Rows from block 7 of the encoder, named by matrix and row number. Rows with one number belong to one channel. Each number is 50 + 12 x the weight over its row's rms, rounded and kept within 0 to 99. All counts start at 0. After the name is the row's rms in percent of the matrix's.
# convs0: first 3x3 conv (encoder.blocks.7.convs.0.weight, 192x192x3x3), inputs 160-175, a 3x3 kernel for each
# convs1: second 3x3 conv (encoder.blocks.7.convs.1.weight, 192x192x3x3, transposed), outputs 160-175, a 3x3 kernel for each
convs0.161 096:55 58 56 50 52 53 57 55 43 38 54 55 52 52 42 39 50 44 39 43 54 41 56 60 41 53 41 52 39 62 54 49 54 60 43 20 76 38 51 62 34 38 74 39 72 60 43 53 47 64 47 60 49 64 57 58 54 58 55 47 52 63 33 45 55 60 49 59 44 44 53 47 51 56 49 45 48 59 47 45 54 48 39 49 54 52 49 46 70 42 49 46 61 52 64 50 57 52 51 54 41 50 52 54 52 56 55 66 46 55 64 47 65 51 56 46 61 56 42 70 37 49 58 52 49 48 43 52 55 50 50 46 53 20 63 31 49 57 58 45 31 40 49 32
convs1.161 075:61 41 49 52 51 42 54 63 45 61 72 51 52 71 74 54 57 58 50 59 50 41 26 48 50 48 51 50 43 55 33 59 61 50 41 75 49 41 49 36 60 38 35 43 62 55 39 59 61 41 51 47 38 52 52 39 29 44 40 29 64 52 51 48 42 54 58 62 63 50 54 66 53 51 35 41 54 58 45 59 62 37 38 50 66 63 50 56 41 44 42 64 46 60 68 68 49 74 51 54 58 56 55 50 52 44 66 54 46 22 55 56 41 63 48 61 77 48 63 42 55 71 57 52 72 47 67 48 58 43 58 54 45 58 65 61 43 49 43 40 70 62 52 62
convs0.162 101:45 43 45 60 49 43 38 44 45 53 46 46 43 58 42 64 52 38 57 44 47 60 57 72 32 54 57 71 62 48 47 48 66 74 47 60 64 59 57 31 28 53 49 57 37 33 40 55 57 38 50 37 56 49 48 57 53 52 52 61 53 47 44 52 59 46 49 67 54 62 50 41 47 61 46 68 41 55 46 46 57 43 57 50 54 51 55 55 55 42 52 57 58 55 51 52 52 57 48 61 43 36 37 53 76 46 59 27 55 59 63 65 46 56 72 54 67 48 56 49 69 44 52 35 63 61 55 48 66 56 40 42 23 59 69 38 45 49 54 54 51 60 37 66
convs1.162 089:52 45 52 43 50 57 57 53 55 55 59 52 58 57 46 56 58 46 57 56 46 34 20 80 37 46 56 48 49 50 52 20 31 56 59 75 32 50 31 54 53 50 53 47 38 48 41 54 53 14 55 60 38 59 51 56 30 49 32 54 38 62 49 38 64 44 60 56 51 54 66 38 58 51 58 43 22 57 55 43 59 51 46 50 58 25 70 56 44 36 58 49 63 47 50 54 60 58 53 55 47 51 70 51 57 57 59 41 54 38 42 40 16 69 70 76 71 46 58 54 54 41 70 56 52 44 47 55 47 61 46 30 61 48 48 49 39 43 58 30 54 55 42 58
convs0.163 093:53 51 55 48 47 48 57 50 44 60 52 54 67 50 63 57 57 38 60 52 53 50 54 52 54 56 49 49 50 44 44 33 72 46 60 23 55 38 59 49 63 15 38 39 94 51 51 63 66 41 73 41 44 76 39 44 51 48 49 56 49 56 41 49 48 50 47 50 53 38 42 47 42 50 65 41 48 61 64 54 43 48 52 36 45 40 62 47 49 48 53 53 30 59 47 54 46 55 45 72 42 57 47 62 37 44 56 77 48 50 52 54 36 55 37 45 38 54 46 45 38 53 44 49 51 41 48 41 80 63 48 27 63 39 66 43 47 53 60 31 78 58 66 15
convs1.163 071:48 52 50 39 50 51 52 42 45 43 68 58 68 48 53 60 51 52 42 51 55 44 52 58 25 66 50 61 51 53 44 53 49 51 53 49 56 56 39 50 42 62 35 61 34 72 43 50 37 45 75 51 46 32 47 53 42 50 47 29 25 53 58 47 31 44 44 48 33 52 75 41 48 50 58 62 43 39 40 36 70 60 41 46 48 44 46 48 53 25 50 43 48 61 56 41 64 41 47 48 38 61 49 47 45 46 58 47 59 44 56 57 69 51 50 55 37 53 42 55 68 45 45 48 66 51 58 40 36 53 41 58 59 49 73 42 51 73 37 47 49 55 47 50
convs0.164 119:59 57 40 59 44 26 50 31 31 54 46 67 56 36 60 38 37 63 62 29 50 55 14 44 42 06 59 57 54 55 51 44 64 52 31 68 50 45 46 48 56 73 59 41 58 44 40 53 51 25 53 47 51 54 59 52 60 55 28 47 58 48 50 55 46 70 51 34 70 48 36 66 49 46 57 60 42 46 55 48 49 44 39 50 40 42 65 47 50 63 51 36 51 52 33 33 41 41 45 47 39 49 26 39 51 42 40 41 58 55 55 59 44 49 62 50 52 55 43 60 38 30 36 40 46 55 47 54 47 55 63 53 43 63 52 54 45 58 32 29 61 30 38 49
convs1.164 139:50 42 43 50 42 44 52 48 50 51 61 51 52 58 49 47 55 48 49 59 56 51 46 52 52 52 55 25 55 56 39 45 51 30 50 55 29 61 46 27 66 60 20 49 40 38 44 52 50 39 52 28 44 57 45 66 56 37 38 47 47 60 53 32 68 55 45 68 47 28 43 42 47 42 61 45 28 48 55 41 53 51 68 49 53 52 48 40 56 48 52 52 51 58 52 53 51 53 54 59 56 49 67 55 52 46 58 43 30 51 64 35 53 82 36 59 67 46 64 69 54 48 63 57 55 64 38 55 64 43 60 46 43 49 41 59 44 39 70 38 46 70 52 53
convs0.165 092:49 44 54 49 42 55 48 45 47 51 50 54 57 46 56 59 39 64 51 47 52 54 49 48 60 57 48 46 34 58 46 57 44 69 35 52 46 71 36 62 46 54 04 67 47 66 52 39 56 46 64 59 46 49 48 45 53 46 41 42 54 37 51 45 43 44 49 45 47 54 49 51 44 48 39 42 51 56 68 43 48 61 47 51 40 46 55 63 36 64 54 51 49 54 44 56 56 42 50 43 58 59 59 32 47 35 63 47 48 43 40 45 35 50 48 57 41 59 43 42 48 43 59 53 50 36 43 56 47 62 34 71 29 73 16 59 49 48 40 48 55 78 39 63
convs1.165 068:45 49 56 49 52 49 61 49 48 50 55 50 44 52 55 40 35 47 58 56 52 42 47 50 73 54 68 54 50 63 53 51 53 41 30 59 78 44 53 49 73 39 35 56 50 59 49 53 60 55 63 40 49 60 52 49 53 53 53 52 58 41 54 57 52 12 40 65 63 37 70 39 79 39 49 50 50 52 71 44 55 74 36 39 47 63 29 45 42 54 55 41 41 60 49 61 37 43 52 62 50 61 48 70 49 45 70 33 49 67 30 53 73 63 34 52 34 60 54 36 54 53 69 57 49 57 56 56 42 49 40 55 42 50 51 42 51 50 63 34 69 62 52 41
convs0.166 092:47 50 47 45 43 48 52 50 62 51 55 55 44 50 48 55 43 55 55 44 41 53 50 41 44 41 66 36 63 39 67 57 53 43 47 64 32 42 48 60 73 58 35 49 32 73 57 46 10 47 61 69 41 40 55 50 47 50 41 42 48 49 54 47 55 47 51 47 41 52 49 55 49 43 64 36 45 54 64 56 48 64 46 45 40 60 53 58 30 60 52 62 48 18 48 44 60 43 44 50 66 64 57 54 43 36 56 54 60 59 51 50 45 61 53 59 59 64 49 41 35 42 57 53 49 55 49 51 61 51 44 62 71 69 21 66 67 48 38 48 56 72 45 43
convs1.166 075:50 55 53 44 40 55 51 54 51 44 52 46 37 75 37 51 34 49 54 43 60 45 47 44 55 52 52 58 52 31 46 53 49 53 59 56 42 37 60 87 67 54 23 44 54 46 43 59 67 50 56 36 47 61 54 50 58 52 42 63 48 52 62 48 54 40 61 59 40 36 54 48 56 42 58 52 44 57 50 58 48 53 44 52 66 51 44 32 55 50 77 31 61 54 52 40 55 54 58 49 37 57 32 64 32 32 54 55 40 32 41 36 56 37 32 23 22 72 46 73 63 49 53 47 55 62 51 60 44 42 48 42 50 45 43 38 64 45 49 35 61 63 33 52
convs0.167 103:46 45 43 56 51 45 43 40 41 44 54 47 63 61 45 61 47 39 46 55 48 54 68 63 62 59 41 43 53 56 42 53 48 62 41 61 63 48 66 24 34 57 66 63 26 41 39 46 55 53 52 35 39 57 48 56 54 53 49 56 58 41 52 47 56 39 49 66 54 75 51 41 59 48 43 60 47 51 49 52 49 51 53 30 50 40 51 47 52 52 46 55 43 55 58 62 56 50 54 56 41 44 37 55 69 60 48 11 42 51 52 62 51 59 79 56 68 54 59 46 61 40 56 46 53 52 41 18 78 37 39 51 43 53 44 39 48 55 52 53 39 63 30 53
convs1.167 093:43 48 50 45 57 58 50 59 57 54 52 45 65 57 55 54 56 49 55 67 47 32 19 67 46 43 50 52 57 44 68 50 59 62 62 59 63 51 22 65 43 48 59 45 41 53 54 60 38 36 51 66 54 47 42 55 41 44 25 57 42 54 44 47 64 51 55 51 40 53 57 48 58 45 52 62 33 53 57 49 53 64 32 28 56 29 54 56 42 44 61 62 57 53 54 52 69 58 58 46 47 38 56 53 58 52 42 30 50 62 47 43 37 56 45 82 69 59 60 56 57 36 66 58 51 49 59 61 52 64 51 49 53 49 47 28 44 70 65 38 46 62 43 54
convs0.168 114:43 45 40 51 55 42 41 41 35 52 60 48 52 47 56 54 55 49 40 51 56 54 64 63 51 49 48 56 52 69 45 41 49 63 46 51 68 48 60 45 37 49 55 46 52 43 52 54 36 47 58 54 74 05 52 57 54 59 59 66 52 55 66 46 51 47 46 63 50 40 52 39 53 43 47 71 67 56 44 44 35 49 46 54 48 66 63 52 50 39 52 61 49 51 55 54 47 61 34 40 57 56 53 50 52 47 51 69 58 53 55 52 58 61 49 50 41 53 44 48 56 51 47 48 41 28 46 55 61 55 53 65 39 58 69 44 40 51 49 43 67 59 66 51
convs1.168 125:45 43 46 43 49 51 51 48 52 61 52 46 55 44 53 56 55 45 58 56 59 30 36 59 52 53 58 65 50 53 60 43 54 67 54 62 45 57 59 58 68 46 51 53 43 68 46 58 52 38 56 47 49 57 50 43 54 47 47 52 54 55 59 59 52 45 57 58 47 47 50 53 58 54 52 41 36 44 50 59 56 56 51 52 61 35 42 46 47 58 69 50 56 52 45 63 57 57 60 38 62 59 42 60 53 55 60 50 63 41 57 37 45 74 59 48 57 76 59 65 52 58 72 60 60 66 60 48 59 53 39 40 55 33 41 58 33 42 50 45 62 58 48 53
convs0.169 093:44 51 42 47 47 53 44 43 49 59 50 61 30 57 54 57 44 35 63 36 56 43 46 48 45 66 48 70 33 57 22 54 51 79 33 56 36 67 59 47 17 52 38 64 38 20 53 25 59 48 60 50 44 43 56 51 46 58 50 48 57 37 56 51 54 48 40 58 45 58 51 56 51 42 50 58 54 73 57 65 49 41 60 33 60 50 57 47 50 47 43 55 42 44 53 61 59 56 35 68 62 51 37 41 65 49 66 31 57 57 62 47 61 58 58 43 67 53 55 40 69 40 57 49 54 50 51 37 54 59 47 45 32 58 49 65 35 46 53 58 47 66 29 58
convs1.169 067:55 50 47 43 43 57 54 61 45 37 66 69 58 43 55 42 61 41 61 60 25 31 32 49 53 56 49 35 63 14 59 40 64 50 49 50 37 34 60 65 59 60 20 55 47 63 56 73 51 43 51 45 61 56 39 58 38 49 42 43 45 54 47 38 46 40 68 57 65 49 61 60 47 43 57 64 38 43 69 26 56 52 22 61 68 51 46 49 49 30 58 40 60 48 59 63 68 37 52 42 48 54 56 53 55 44 66 40 57 41 49 53 48 51 38 49 65 52 48 44 57 29 66 64 38 39 41 45 54 43 46 50 35 58 50 40 36 43 42 50 58 64 43 39
convs0.170 110:58 59 54 50 41 48 51 52 49 61 55 73 47 44 58 47 61 43 81 43 63 55 55 58 36 57 34 41 55 47 48 54 40 59 41 40 53 52 44 51 47 47 57 45 44 42 52 68 37 44 51 73 69 57 48 52 57 49 72 46 49 64 49 55 56 68 53 50 39 36 60 38 60 38 56 50 65 43 60 71 51 54 37 58 45 63 54 42 50 53 61 59 60 44 59 62 69 56 56 75 46 56 39 48 44 58 78 31 44 43 73 59 63 54 46 58 50 63 23 61 44 72 53 50 47 46 42 50 40 71 49 60 45 56 44 63 46 59 39 51 32 66 67 61
convs1.170 142:42 48 45 47 48 51 49 49 54 58 61 52 52 51 49 57 61 53 47 48 63 45 58 68 68 56 33 70 51 48 55 31 40 47 48 49 50 58 62 54 51 57 37 34 50 40 54 45 58 39 47 39 38 49 45 49 56 42 59 48 37 53 66 52 48 53 63 70 47 24 42 23 73 44 47 28 47 48 43 59 46 52 36 55 47 41 27 49 44 51 51 54 45 45 54 55 65 67 46 43 47 64 46 54 69 35 50 35 59 40 60 56 46 64 19 61 22 52 43 55 49 56 63 36 52 44 58 60 52 57 33 33 47 54 29 34 44 45 46 43 56 40 42 44
convs0.171 092:45 50 49 46 51 50 50 52 51 54 53 52 54 32 57 50 50 58 41 60 38 62 41 41 32 50 50 78 02 64 40 59 40 50 59 45 03 82 25 61 31 61 36 62 38 39 62 41 49 56 54 56 49 52 54 23 62 38 41 44 54 45 47 54 43 57 41 50 49 61 50 49 57 30 62 54 45 44 51 38 46 41 52 53 53 63 41 68 28 51 40 59 42 47 36 38 57 33 51 29 82 49 72 38 63 39 60 50 56 44 44 32 53 54 56 58 55 50 49 47 41 60 46 52 37 49 51 62 31 63 28 74 45 71 30 87 21 59 51 51 50 63 40 65
convs1.171 059:61 52 40 55 52 56 51 51 56 37 49 52 54 59 56 42 43 45 52 51 63 25 48 54 48 45 58 55 29 71 37 54 42 33 69 58 39 38 42 42 58 45 38 56 53 40 60 59 36 65 50 55 62 54 48 46 65 36 59 50 34 61 48 45 66 54 52 60 48 35 67 49 37 48 50 67 35 65 49 60 30 51 56 52 49 52 39 45 48 52 56 38 63 45 43 35 57 44 61 62 47 49 56 43 52 54 54 30 48 50 32 52 66 45 08 56 35 48 44 67 59 39 47 58 44 58 48 59 45 60 48 59 32 46 43 69 51 63 52 50 63 51 71 32