config.toml
encoder_arch = "preact_resnet"
encoder_norm = "batchnorm"
encoder_depths = [2, 2, 4, 2]
encoder_stem = "single"
decoder_activation = "elu"
decoder_blocks_per_level = 3
decoder_attention = false
decoder_upsampling = "nearest_conv"
init = "lecun_normal"
residual_init = "zero_last"
optimizer = "adamw"
lr = 0.0023
grad_clip = 1.0
lr_schedule = "step"
weight_decay = 0.0
Rows from block 9 of the encoder of a small image autoencoder, named by matrix and row number. Rows with one number belong to one channel. Each number is 500 + 40 x the weight over its row's rms, rounded and kept within 0 to 999. All counts start at 0. Numbers have three digits each. After the name is the row's rms in percent of the matrix's.
After each channel's rows are labels from the 100 images, of 14976, where the channel reaches its highest value: "colour at peak" is the nearest of a few named colours to the mean colour under the peak. Only what is clearly more common there than usual is listed. The data: photos of plants and fungi (iNaturalist). In brackets: how many of the 100.
# convs0: first 3x3 conv (encoder.blocks.9.convs.0.weight, 384x384x3x3, each kernel summed), inputs 77-153
# convs1: second 3x3 conv (encoder.blocks.9.convs.1.weight, 384x384x3x3, transposed, each kernel summed), outputs 77-153

convs0.140 074:518486486488433514496494515515492573524508507429479518487557503514510493607439526518534461528492505465515468497534488482501511475522449499513517508531534501528537501492514504446486590466508490538534475482556499464456493535448334506
convs1.140 058:564534498525451528503518524478481514486482474569523474456464525478508460512518440524504555524472528624486463551419475485487500487491453529510487543572479495444478495545524491488528498503461463573529482476487556512537510535622627539
colour at peak: white (46)

convs0.336 128:499439535518530449392517523499491439522494496531530522527507619580550482493546504482569559542525390557546533535485509460539547519472487430476579507486503475518483482493524487515473486382508461436496531532508501578535501470541523498
convs1.336 116:499577527493463503534555463489488513507466505541486490519539511514495509549494478519446522501494526578499438503502463390497493492531452550481507523514470502505468456473509496534553511541466504495496451500526483505521473559550565544
colour at peak: white (59); pink (26)

convs0.14 126:549534515511491470337464484480494449505507493492530521517494505583552425464530488501545518484474385524551503529506541504565529464441523472394537419442525513526504507489459481496468474508493433426507531504469498523500521479457499424
convs1.14 109:552547522544447564540504456480519525522498529555500461462484489490482538489527525584462498448487524540527437535498503413511538533499514519492534503500458491480497503501535516499495501483497500512492493457465464507583488541556594523
colour at peak: black (31)

convs0.213 059:543495496500458536484519555515507574511513520441465495463565511502496492637418528514555444493504496472512470474548483508493522510499461496510521500523520491513536525483515497471494618466512482532549481515545493460467463536474329508
convs1.213 046:544528502540434516507510504496501479504499484585530463474462580449515485495527428550507541507495524589503513542454471457469503515455450495550467522579476471433460490550517542512497504486473468586527496508480533501557508512614652555
colour at peak: white (52)

convs0.74 062:507486483482506539505480531487517556494522497463478502486568495487522488624430514529516479518502486499501490486542527511535509471488491514475540525507535482508544536495513507418480570459489509506527512510546510493490483531502356499
convs1.74 067:589529524504476525524487550480472515511507495584513479484481530510554456480495454521489552521490531604499478516409479468469475512481466500503465517545465460510459494499495522554519486471503483547506479485491525565532520554610630552
colour at peak: white (36); pink (29)

convs0.127 103:493489464440501506526527463522508567490478475450439467482547549471551511609398576543553440482501523477482476519515502500505476522534443489493489507464482502522483464459477468482507549446496521503481436482506452500489435536497357516
convs1.127 087:554516509492487541535518508447473542522495496600484487478510497558507465550468428531417505526489524588501471511437470467495496480515451501535487582545489478489475476520505503488499540451519477514540442461492528503538482579630577567
colour at peak: white (31); pink (30)

convs0.371 133:543498432456510527525506535471494567461482507451439455441534538459514502598384546570533435465480510509464478512486521500472494516506438515517472506489458516535493453506490493480490561512481492545482427511509499492482453496522379505
convs1.371 095:516490523472523590530523454512502525482454509621454450509544445504484502540429423538462468504476544552484469556491466477499526461510498519478496539566479475430458470519514546513519556441480474535526464504493513486555435534653543524
colour at peak: black (72)

convs0.333 105:542472466486497537502489517489481586496502534433454479455520505430493494569399579561493424496498518470477469496537532494478473486510421478481481473512486518541529498473476508473491560433501518527494436448522488442473456541454321514
convs1.333 099:538520491490496604518491502449527539510510509602497491468482482488480486504489455573464533502448529584531495550443534473508501473454526503471482497546495490497473477474505484510511521451494519528513479478491497515563481557651607556
colour at peak: pink (38); white (27)

convs0.6 083:549469475503514560485496555509525581510528510456483501456552514496526525574462534562535470490498512511522473501536558489523510524500440486495513457533509483540560542483492479448483558459529541535517484457529490432499489540472353495
convs1.6 080:545523476498495577493474499509500510485500514579528499507479519486514462476509458554483572498449532597520490543394511503475474475444472519497451479554504487501474485468478513538516498450476522572516488500491499550541487533677632554
colour at peak: pink (27); white (25)

convs0.378 087:520484483491497535486462524486507558497517491475492524480551481511534489592429517563545475508500487490512482526519515504509510474494487503480503501527530474557541532469498508411500565476485501528537499487531500461497484540476356500
convs1.378 078:552524512495503540521493518505488518512507509602508497525466513496529464491488451540496554507453525601519462531427492474477468508460474495481458484524487463499450474486490517566536497469508500547503490499508534563534508553626634558
colour at peak: pink (28)

convs0.200 068:533481446517486527504487508482488577544537498423486483460547485486530526595451556575529435500509515471508485472525520498484511530514433494492516504512517509586550520490520492454469567461528532507530456477523494417508482536480356487
convs1.200 064:535541491505466567523469454471495526480481485564529491451475520507554477492518452559497572474475533610507474570391480483474493505460437521502455526536489488471492503515495519505516498486481497534521487480504516537542518554661629547
colour at peak: pink (25)

convs0.141 106:518493440484458496497539530540494570534506483441459479492555548458538514613444575542583435482497533425478460495533532503493501529535409483506503486494491520555508465474485495485540570456502514519496422474509463525501465518482355503
convs1.141 097:559529507500483545507494515466500537510490515569523502471500487516488489543509449558450554526475540593511485523418489467490515491505487539511497569569513512453487481524525515464520523475518490560544483480507526504553485559639601559
colour at peak: pink (52); white (36)

convs0.348 102:530521448486482528499541524481505563501521475444458465392516504462517501560415575537495431486483526522475508479477503559480481542524422491538486510471478510520514482479499515536538548444467489533511448541528462415469439528463399493
convs1.348 097:548507465466471549528516513466488541498483516511453476470537510488416509553442418577392475498424552575513481521473506430475525481510506489489499515546495516410479469552514546496459550455530503542518446506472538503532476538630535512
colour at peak: black (42)

convs0.340 132:528479509496498462520472517425510545478497509502467488482509534461520513593468522572515500433462511493485500502419504469501503468516462458484498471493503419562519491403488530426469546455515515530497502505537419514514477507465397481
convs1.340 096:536568508525494547502543502450507502524498508575512486463499533500480490551502437547441528549465547525476493524475459508481496484500488537497476539564489570430481475574516476491501524519471497529526496450461560472516455538665592529
colour at peak: pink (34)

convs0.67 090:532487485520479515489497527493510574527527486448468504452558526491501515609441515502531471533511506481513502508539495491521529495515452504492530516524522514501553522516514496456492563493512512530538491486522516462483465550502362498
convs1.67 069:550534499538451546484475528483470515511499496568531474458456517504539440498530476535514550515473531606499488549391483491474491509478442535533471520569479483482483499509494525483541495500477466562526487496491533532569511535633630523
colour at peak: pink (30)

convs0.358 070:514487478507496525487496497503508554513525514441478548486566551509518500610438522487541474527527494478554486510550482487545530479523469495484551508499525502516551533508516482413466540489528510504522503503537507513477487545518371539
convs1.358 076:576527486527462535502483547505476504495494505590519479467487536529525445491543472489489552507479534614504506553387508479486491488477450527525478533560472493472483500481491542511540492465466472530515475481473526531556504522635632548
colour at peak: grey (75)

convs0.286 085:531488467502469525498479517488509558529516465441503516487546482517521496589444493522533458512491496466518489514546504498529512477500493492485523519516542500532546525505504503418490570483503503518534497489539538467487486531479382494
convs1.286 074:572533532513488542508502563511472512502495497605509479494467512488533461498509476533496553515466536608505475532397477468476486515489457516498475512551470460486460489484504520539531507478515477539510495504497514565561501546629633548
colour at peak: pink (28)

convs0.192 087:498494468488485478504508511521518562504514503440475483479561534463504531596428561508525456495513513457499474481550518476533533508530457490482535501494496524517537490524527463482499567475526516504487466471512500537471481495479377479
convs1.192 086:569529500502474565525515475484499534498505518552540502462482501507526500507516468566471557476507542575488481564376489505494550493496466543504491545555504486480500495524516526515535509441473492549535502462491509512549510556640609537
colour at peak: white (38); pink (28)

convs0.163 075:527494478519478559485469532441512567513527542412493503433547481499498507591442506516506465511501499509525508505544514499517514501494459501491519516529526497514554539510510496421478554486503500527527486474531542412493471537485366515
convs1.163 052:547541507515484553502490508469461492502491463563524472460454525454523437486485433521498538538497507607488471497439484482459465473468471514511457520575481447478447477495514530559516507509469461541520499489492539516533531578605650547
colour at peak: pink (33)

convs0.315 161:513466463437508503512431516473494525438448506483421458483484497461531506548408533580564441464474513479462441511403507484476470492522436494486477467494464458551468459426476527435490531464460510531479436523515452473513440498532376503
convs1.315 146:489555545513484524504536472486493540496467504555487506520580493435495477538457418577458498528444526511502475527570515492488453437485531509468472508533506512389481473520492462519528552539545515474529492500510521494535461555621558494
colour at peak: black (44)

convs0.35 056:531466496485480526487523539483507539524541534501464475470544519479538511652440562549520472487505498454489467470548488489497503490503427498525470499484512472515531486464529529437487590465541514545537483523535454488488466503511364511
convs1.35 053:566553490517465518511485534486496494470481499581529461468471535477548472490503421527508557517455554596494472547423460492483478505492459502514467517564466496450456500520518494519483500518474487574517493473478530522537507540618658571
colour at peak: white (49); pink (26)

convs0.136 101:551497479515462539494469529489518581514511494459492522473529459519534509578436525531544467511488506505525482513568500496523505484508495495477516491540528507537557532527490494436490555468514520525535495442551545470471488538427374499
convs1.136 090:569523501506498565510500521510494523516509504602513497512468509503525464506511470537485553491470528603529483538418521483491487495457479503490477492536492475495470484454494529542547510444487495539520481503493492557568515540654619545
colour at peak: pink (25)

convs0.92 138:492499499514500461331491517498491434505494475530534510511480536552539446461517492481512530508507401537538502534490547455565554477470499515426566434455501508480484492505460479502506461482470444407489535510487511527494529469503512442
convs1.92 105:540528504483495575538550467513513521502494506567485495518510455502534519515473496570484524483501526548513445522433462437513489529498489523487503509522472480448477463477515512587545506475477541516506465528521474553512465549571589561
colour at peak: black (51)

convs0.259 080:552480474507480546487501535487515581502511516427480509443564520467493514622445535553533481505498522458525486477546541511499510503500462504503503495531519493545548515483510504434492565493507533541513473490510509470501466537480338507
convs1.259 079:546549503515501542491485500502495512502502521603535505499474497499517477512521460554520576507453551629515478556391499489479495484480473517494470488556508487479465467479490518528530501466483509569527510506508520554559483522657638540
colour at peak: pink (33)

convs0.313 086:515486483464456498500509467503517549487489497479440496481556567515521496625412564492559473448494509511508458494532503482542514498516472471458521468459492495494510497485493494470480574486543506514484493473518476541462483512488384500
convs1.313 078:556506502511448509542521502471502537534530479565510499463470473533494504532490474508439507475489543571493511519383483480495512511513419519553499549554498501499506478537527534516516552423443494526544468456461504502533513531644567548
colour at peak: white (40)

convs0.76 082:534486480488451518501489514505504588525510470414463521478565509498533516614438550523538456513493504460499483489540495498508493485523445493505504499518531516567537491505507506458494577483511529529524466495540503474473477545464339505
convs1.76 075:566535517533474550499503537493482528504484517576506472456471495513538446513519504531504523509502528617494472548418496471487490514482480531534475555564471496453500507529504543498556506476499466526520467468521542523566500562641603559
colour at peak: pink (30)

convs0.48 106:534499456482480508492542507538499568514521491436459474464556560456528509622422570549576455463481529435501490483533549519488502525518404474496493474497476521564509477476488513497525562460511516531490451484491445520485463512479361491
convs1.48 099:545535490511482550513468494458516541507492512566520499456505475505482500527506452584435546512458544594504493529417462478496523499493515532510498537568505491463494494516525512467495528462507494564533480468482526468557483536651601527
colour at peak: pink (36); white (33)

convs0.302 118:487526516510526475375490470480555440510508494511541524541495530546548490466524505444542527493490441524563516537488531494611550482499483494400591457453526514471484491498490483497491481472474490399518543501462493512469502474488509420
convs1.302 105:531515512513446559559507458479496534504499520542500451498512488450423540494498457525409498474505527503528443502465466418494535489504460520508527510501462499451495502495537530540504506474481499521508456482443472467547478528544587557
colour at peak: black (67)

convs0.223 113:495486460457496521500488508481478560485494524475444471461535548440500499586410569541545441502495533469467474512485484501485471499529405469480496474502483491534499467446473504454504554457478504503480444467546478462456434531489357531
convs1.223 097:535549514489515564503510478472494525500480507593481502468515499481485467534471418560476541527437546583511493506464524470490484423488522520489484517562497510453461455497500478510518508499485515527520465490493514511538462556655581549
colour at peak: pink (25)

convs0.278 061:481453508507497491497506507538505554516499499503458496516565577499548522652446531483528466531523491494532455542529487493526528511515426506477541506485517488496523506466521509446499581463528511487523499505543498524516475528533354536
convs1.278 061:577523513511449509519485534472482515499493489563512479469456488505529441510503462510467532503467533619497476504361485461488480480483452506535470550559478483462475492539502536520523491467480462550530467488505542553546520552629610543
colour at peak: pink (26); white (25)

convs0.318 075:515494478482485540509521489510515564519529466449460501477558533488530501590414555542537453492505517485516461525525493504528522541504447488470532502493507480531543538458513497486510550477521503515517474486528472510491503555471319494
convs1.318 070:588522491513468539528453533487488523500499486566505489480488492506532468483493470528459519509486527608492481507381469489486501499487476515525476563545476501499485501570523527529523508477495479526504478473484574529541512573629614558
colour at peak: white (33); pink (32)

convs0.104 131:522507532511519475369482514476513446520511466500542530543500556555498463465543517491570541496501416527547518518464542478580542483466496465398566431466522500487495498468478502500478479439469459423506546528483491523471522496475508430
convs1.104 104:548551495512452555553500473487491508506483501536494462473540520482457502496500492550415523494494506522510472483481479412508506479491493520480522505494451512483495503502520528548505478521475490470483455510448486461570468536560586554
colour at peak: black (64)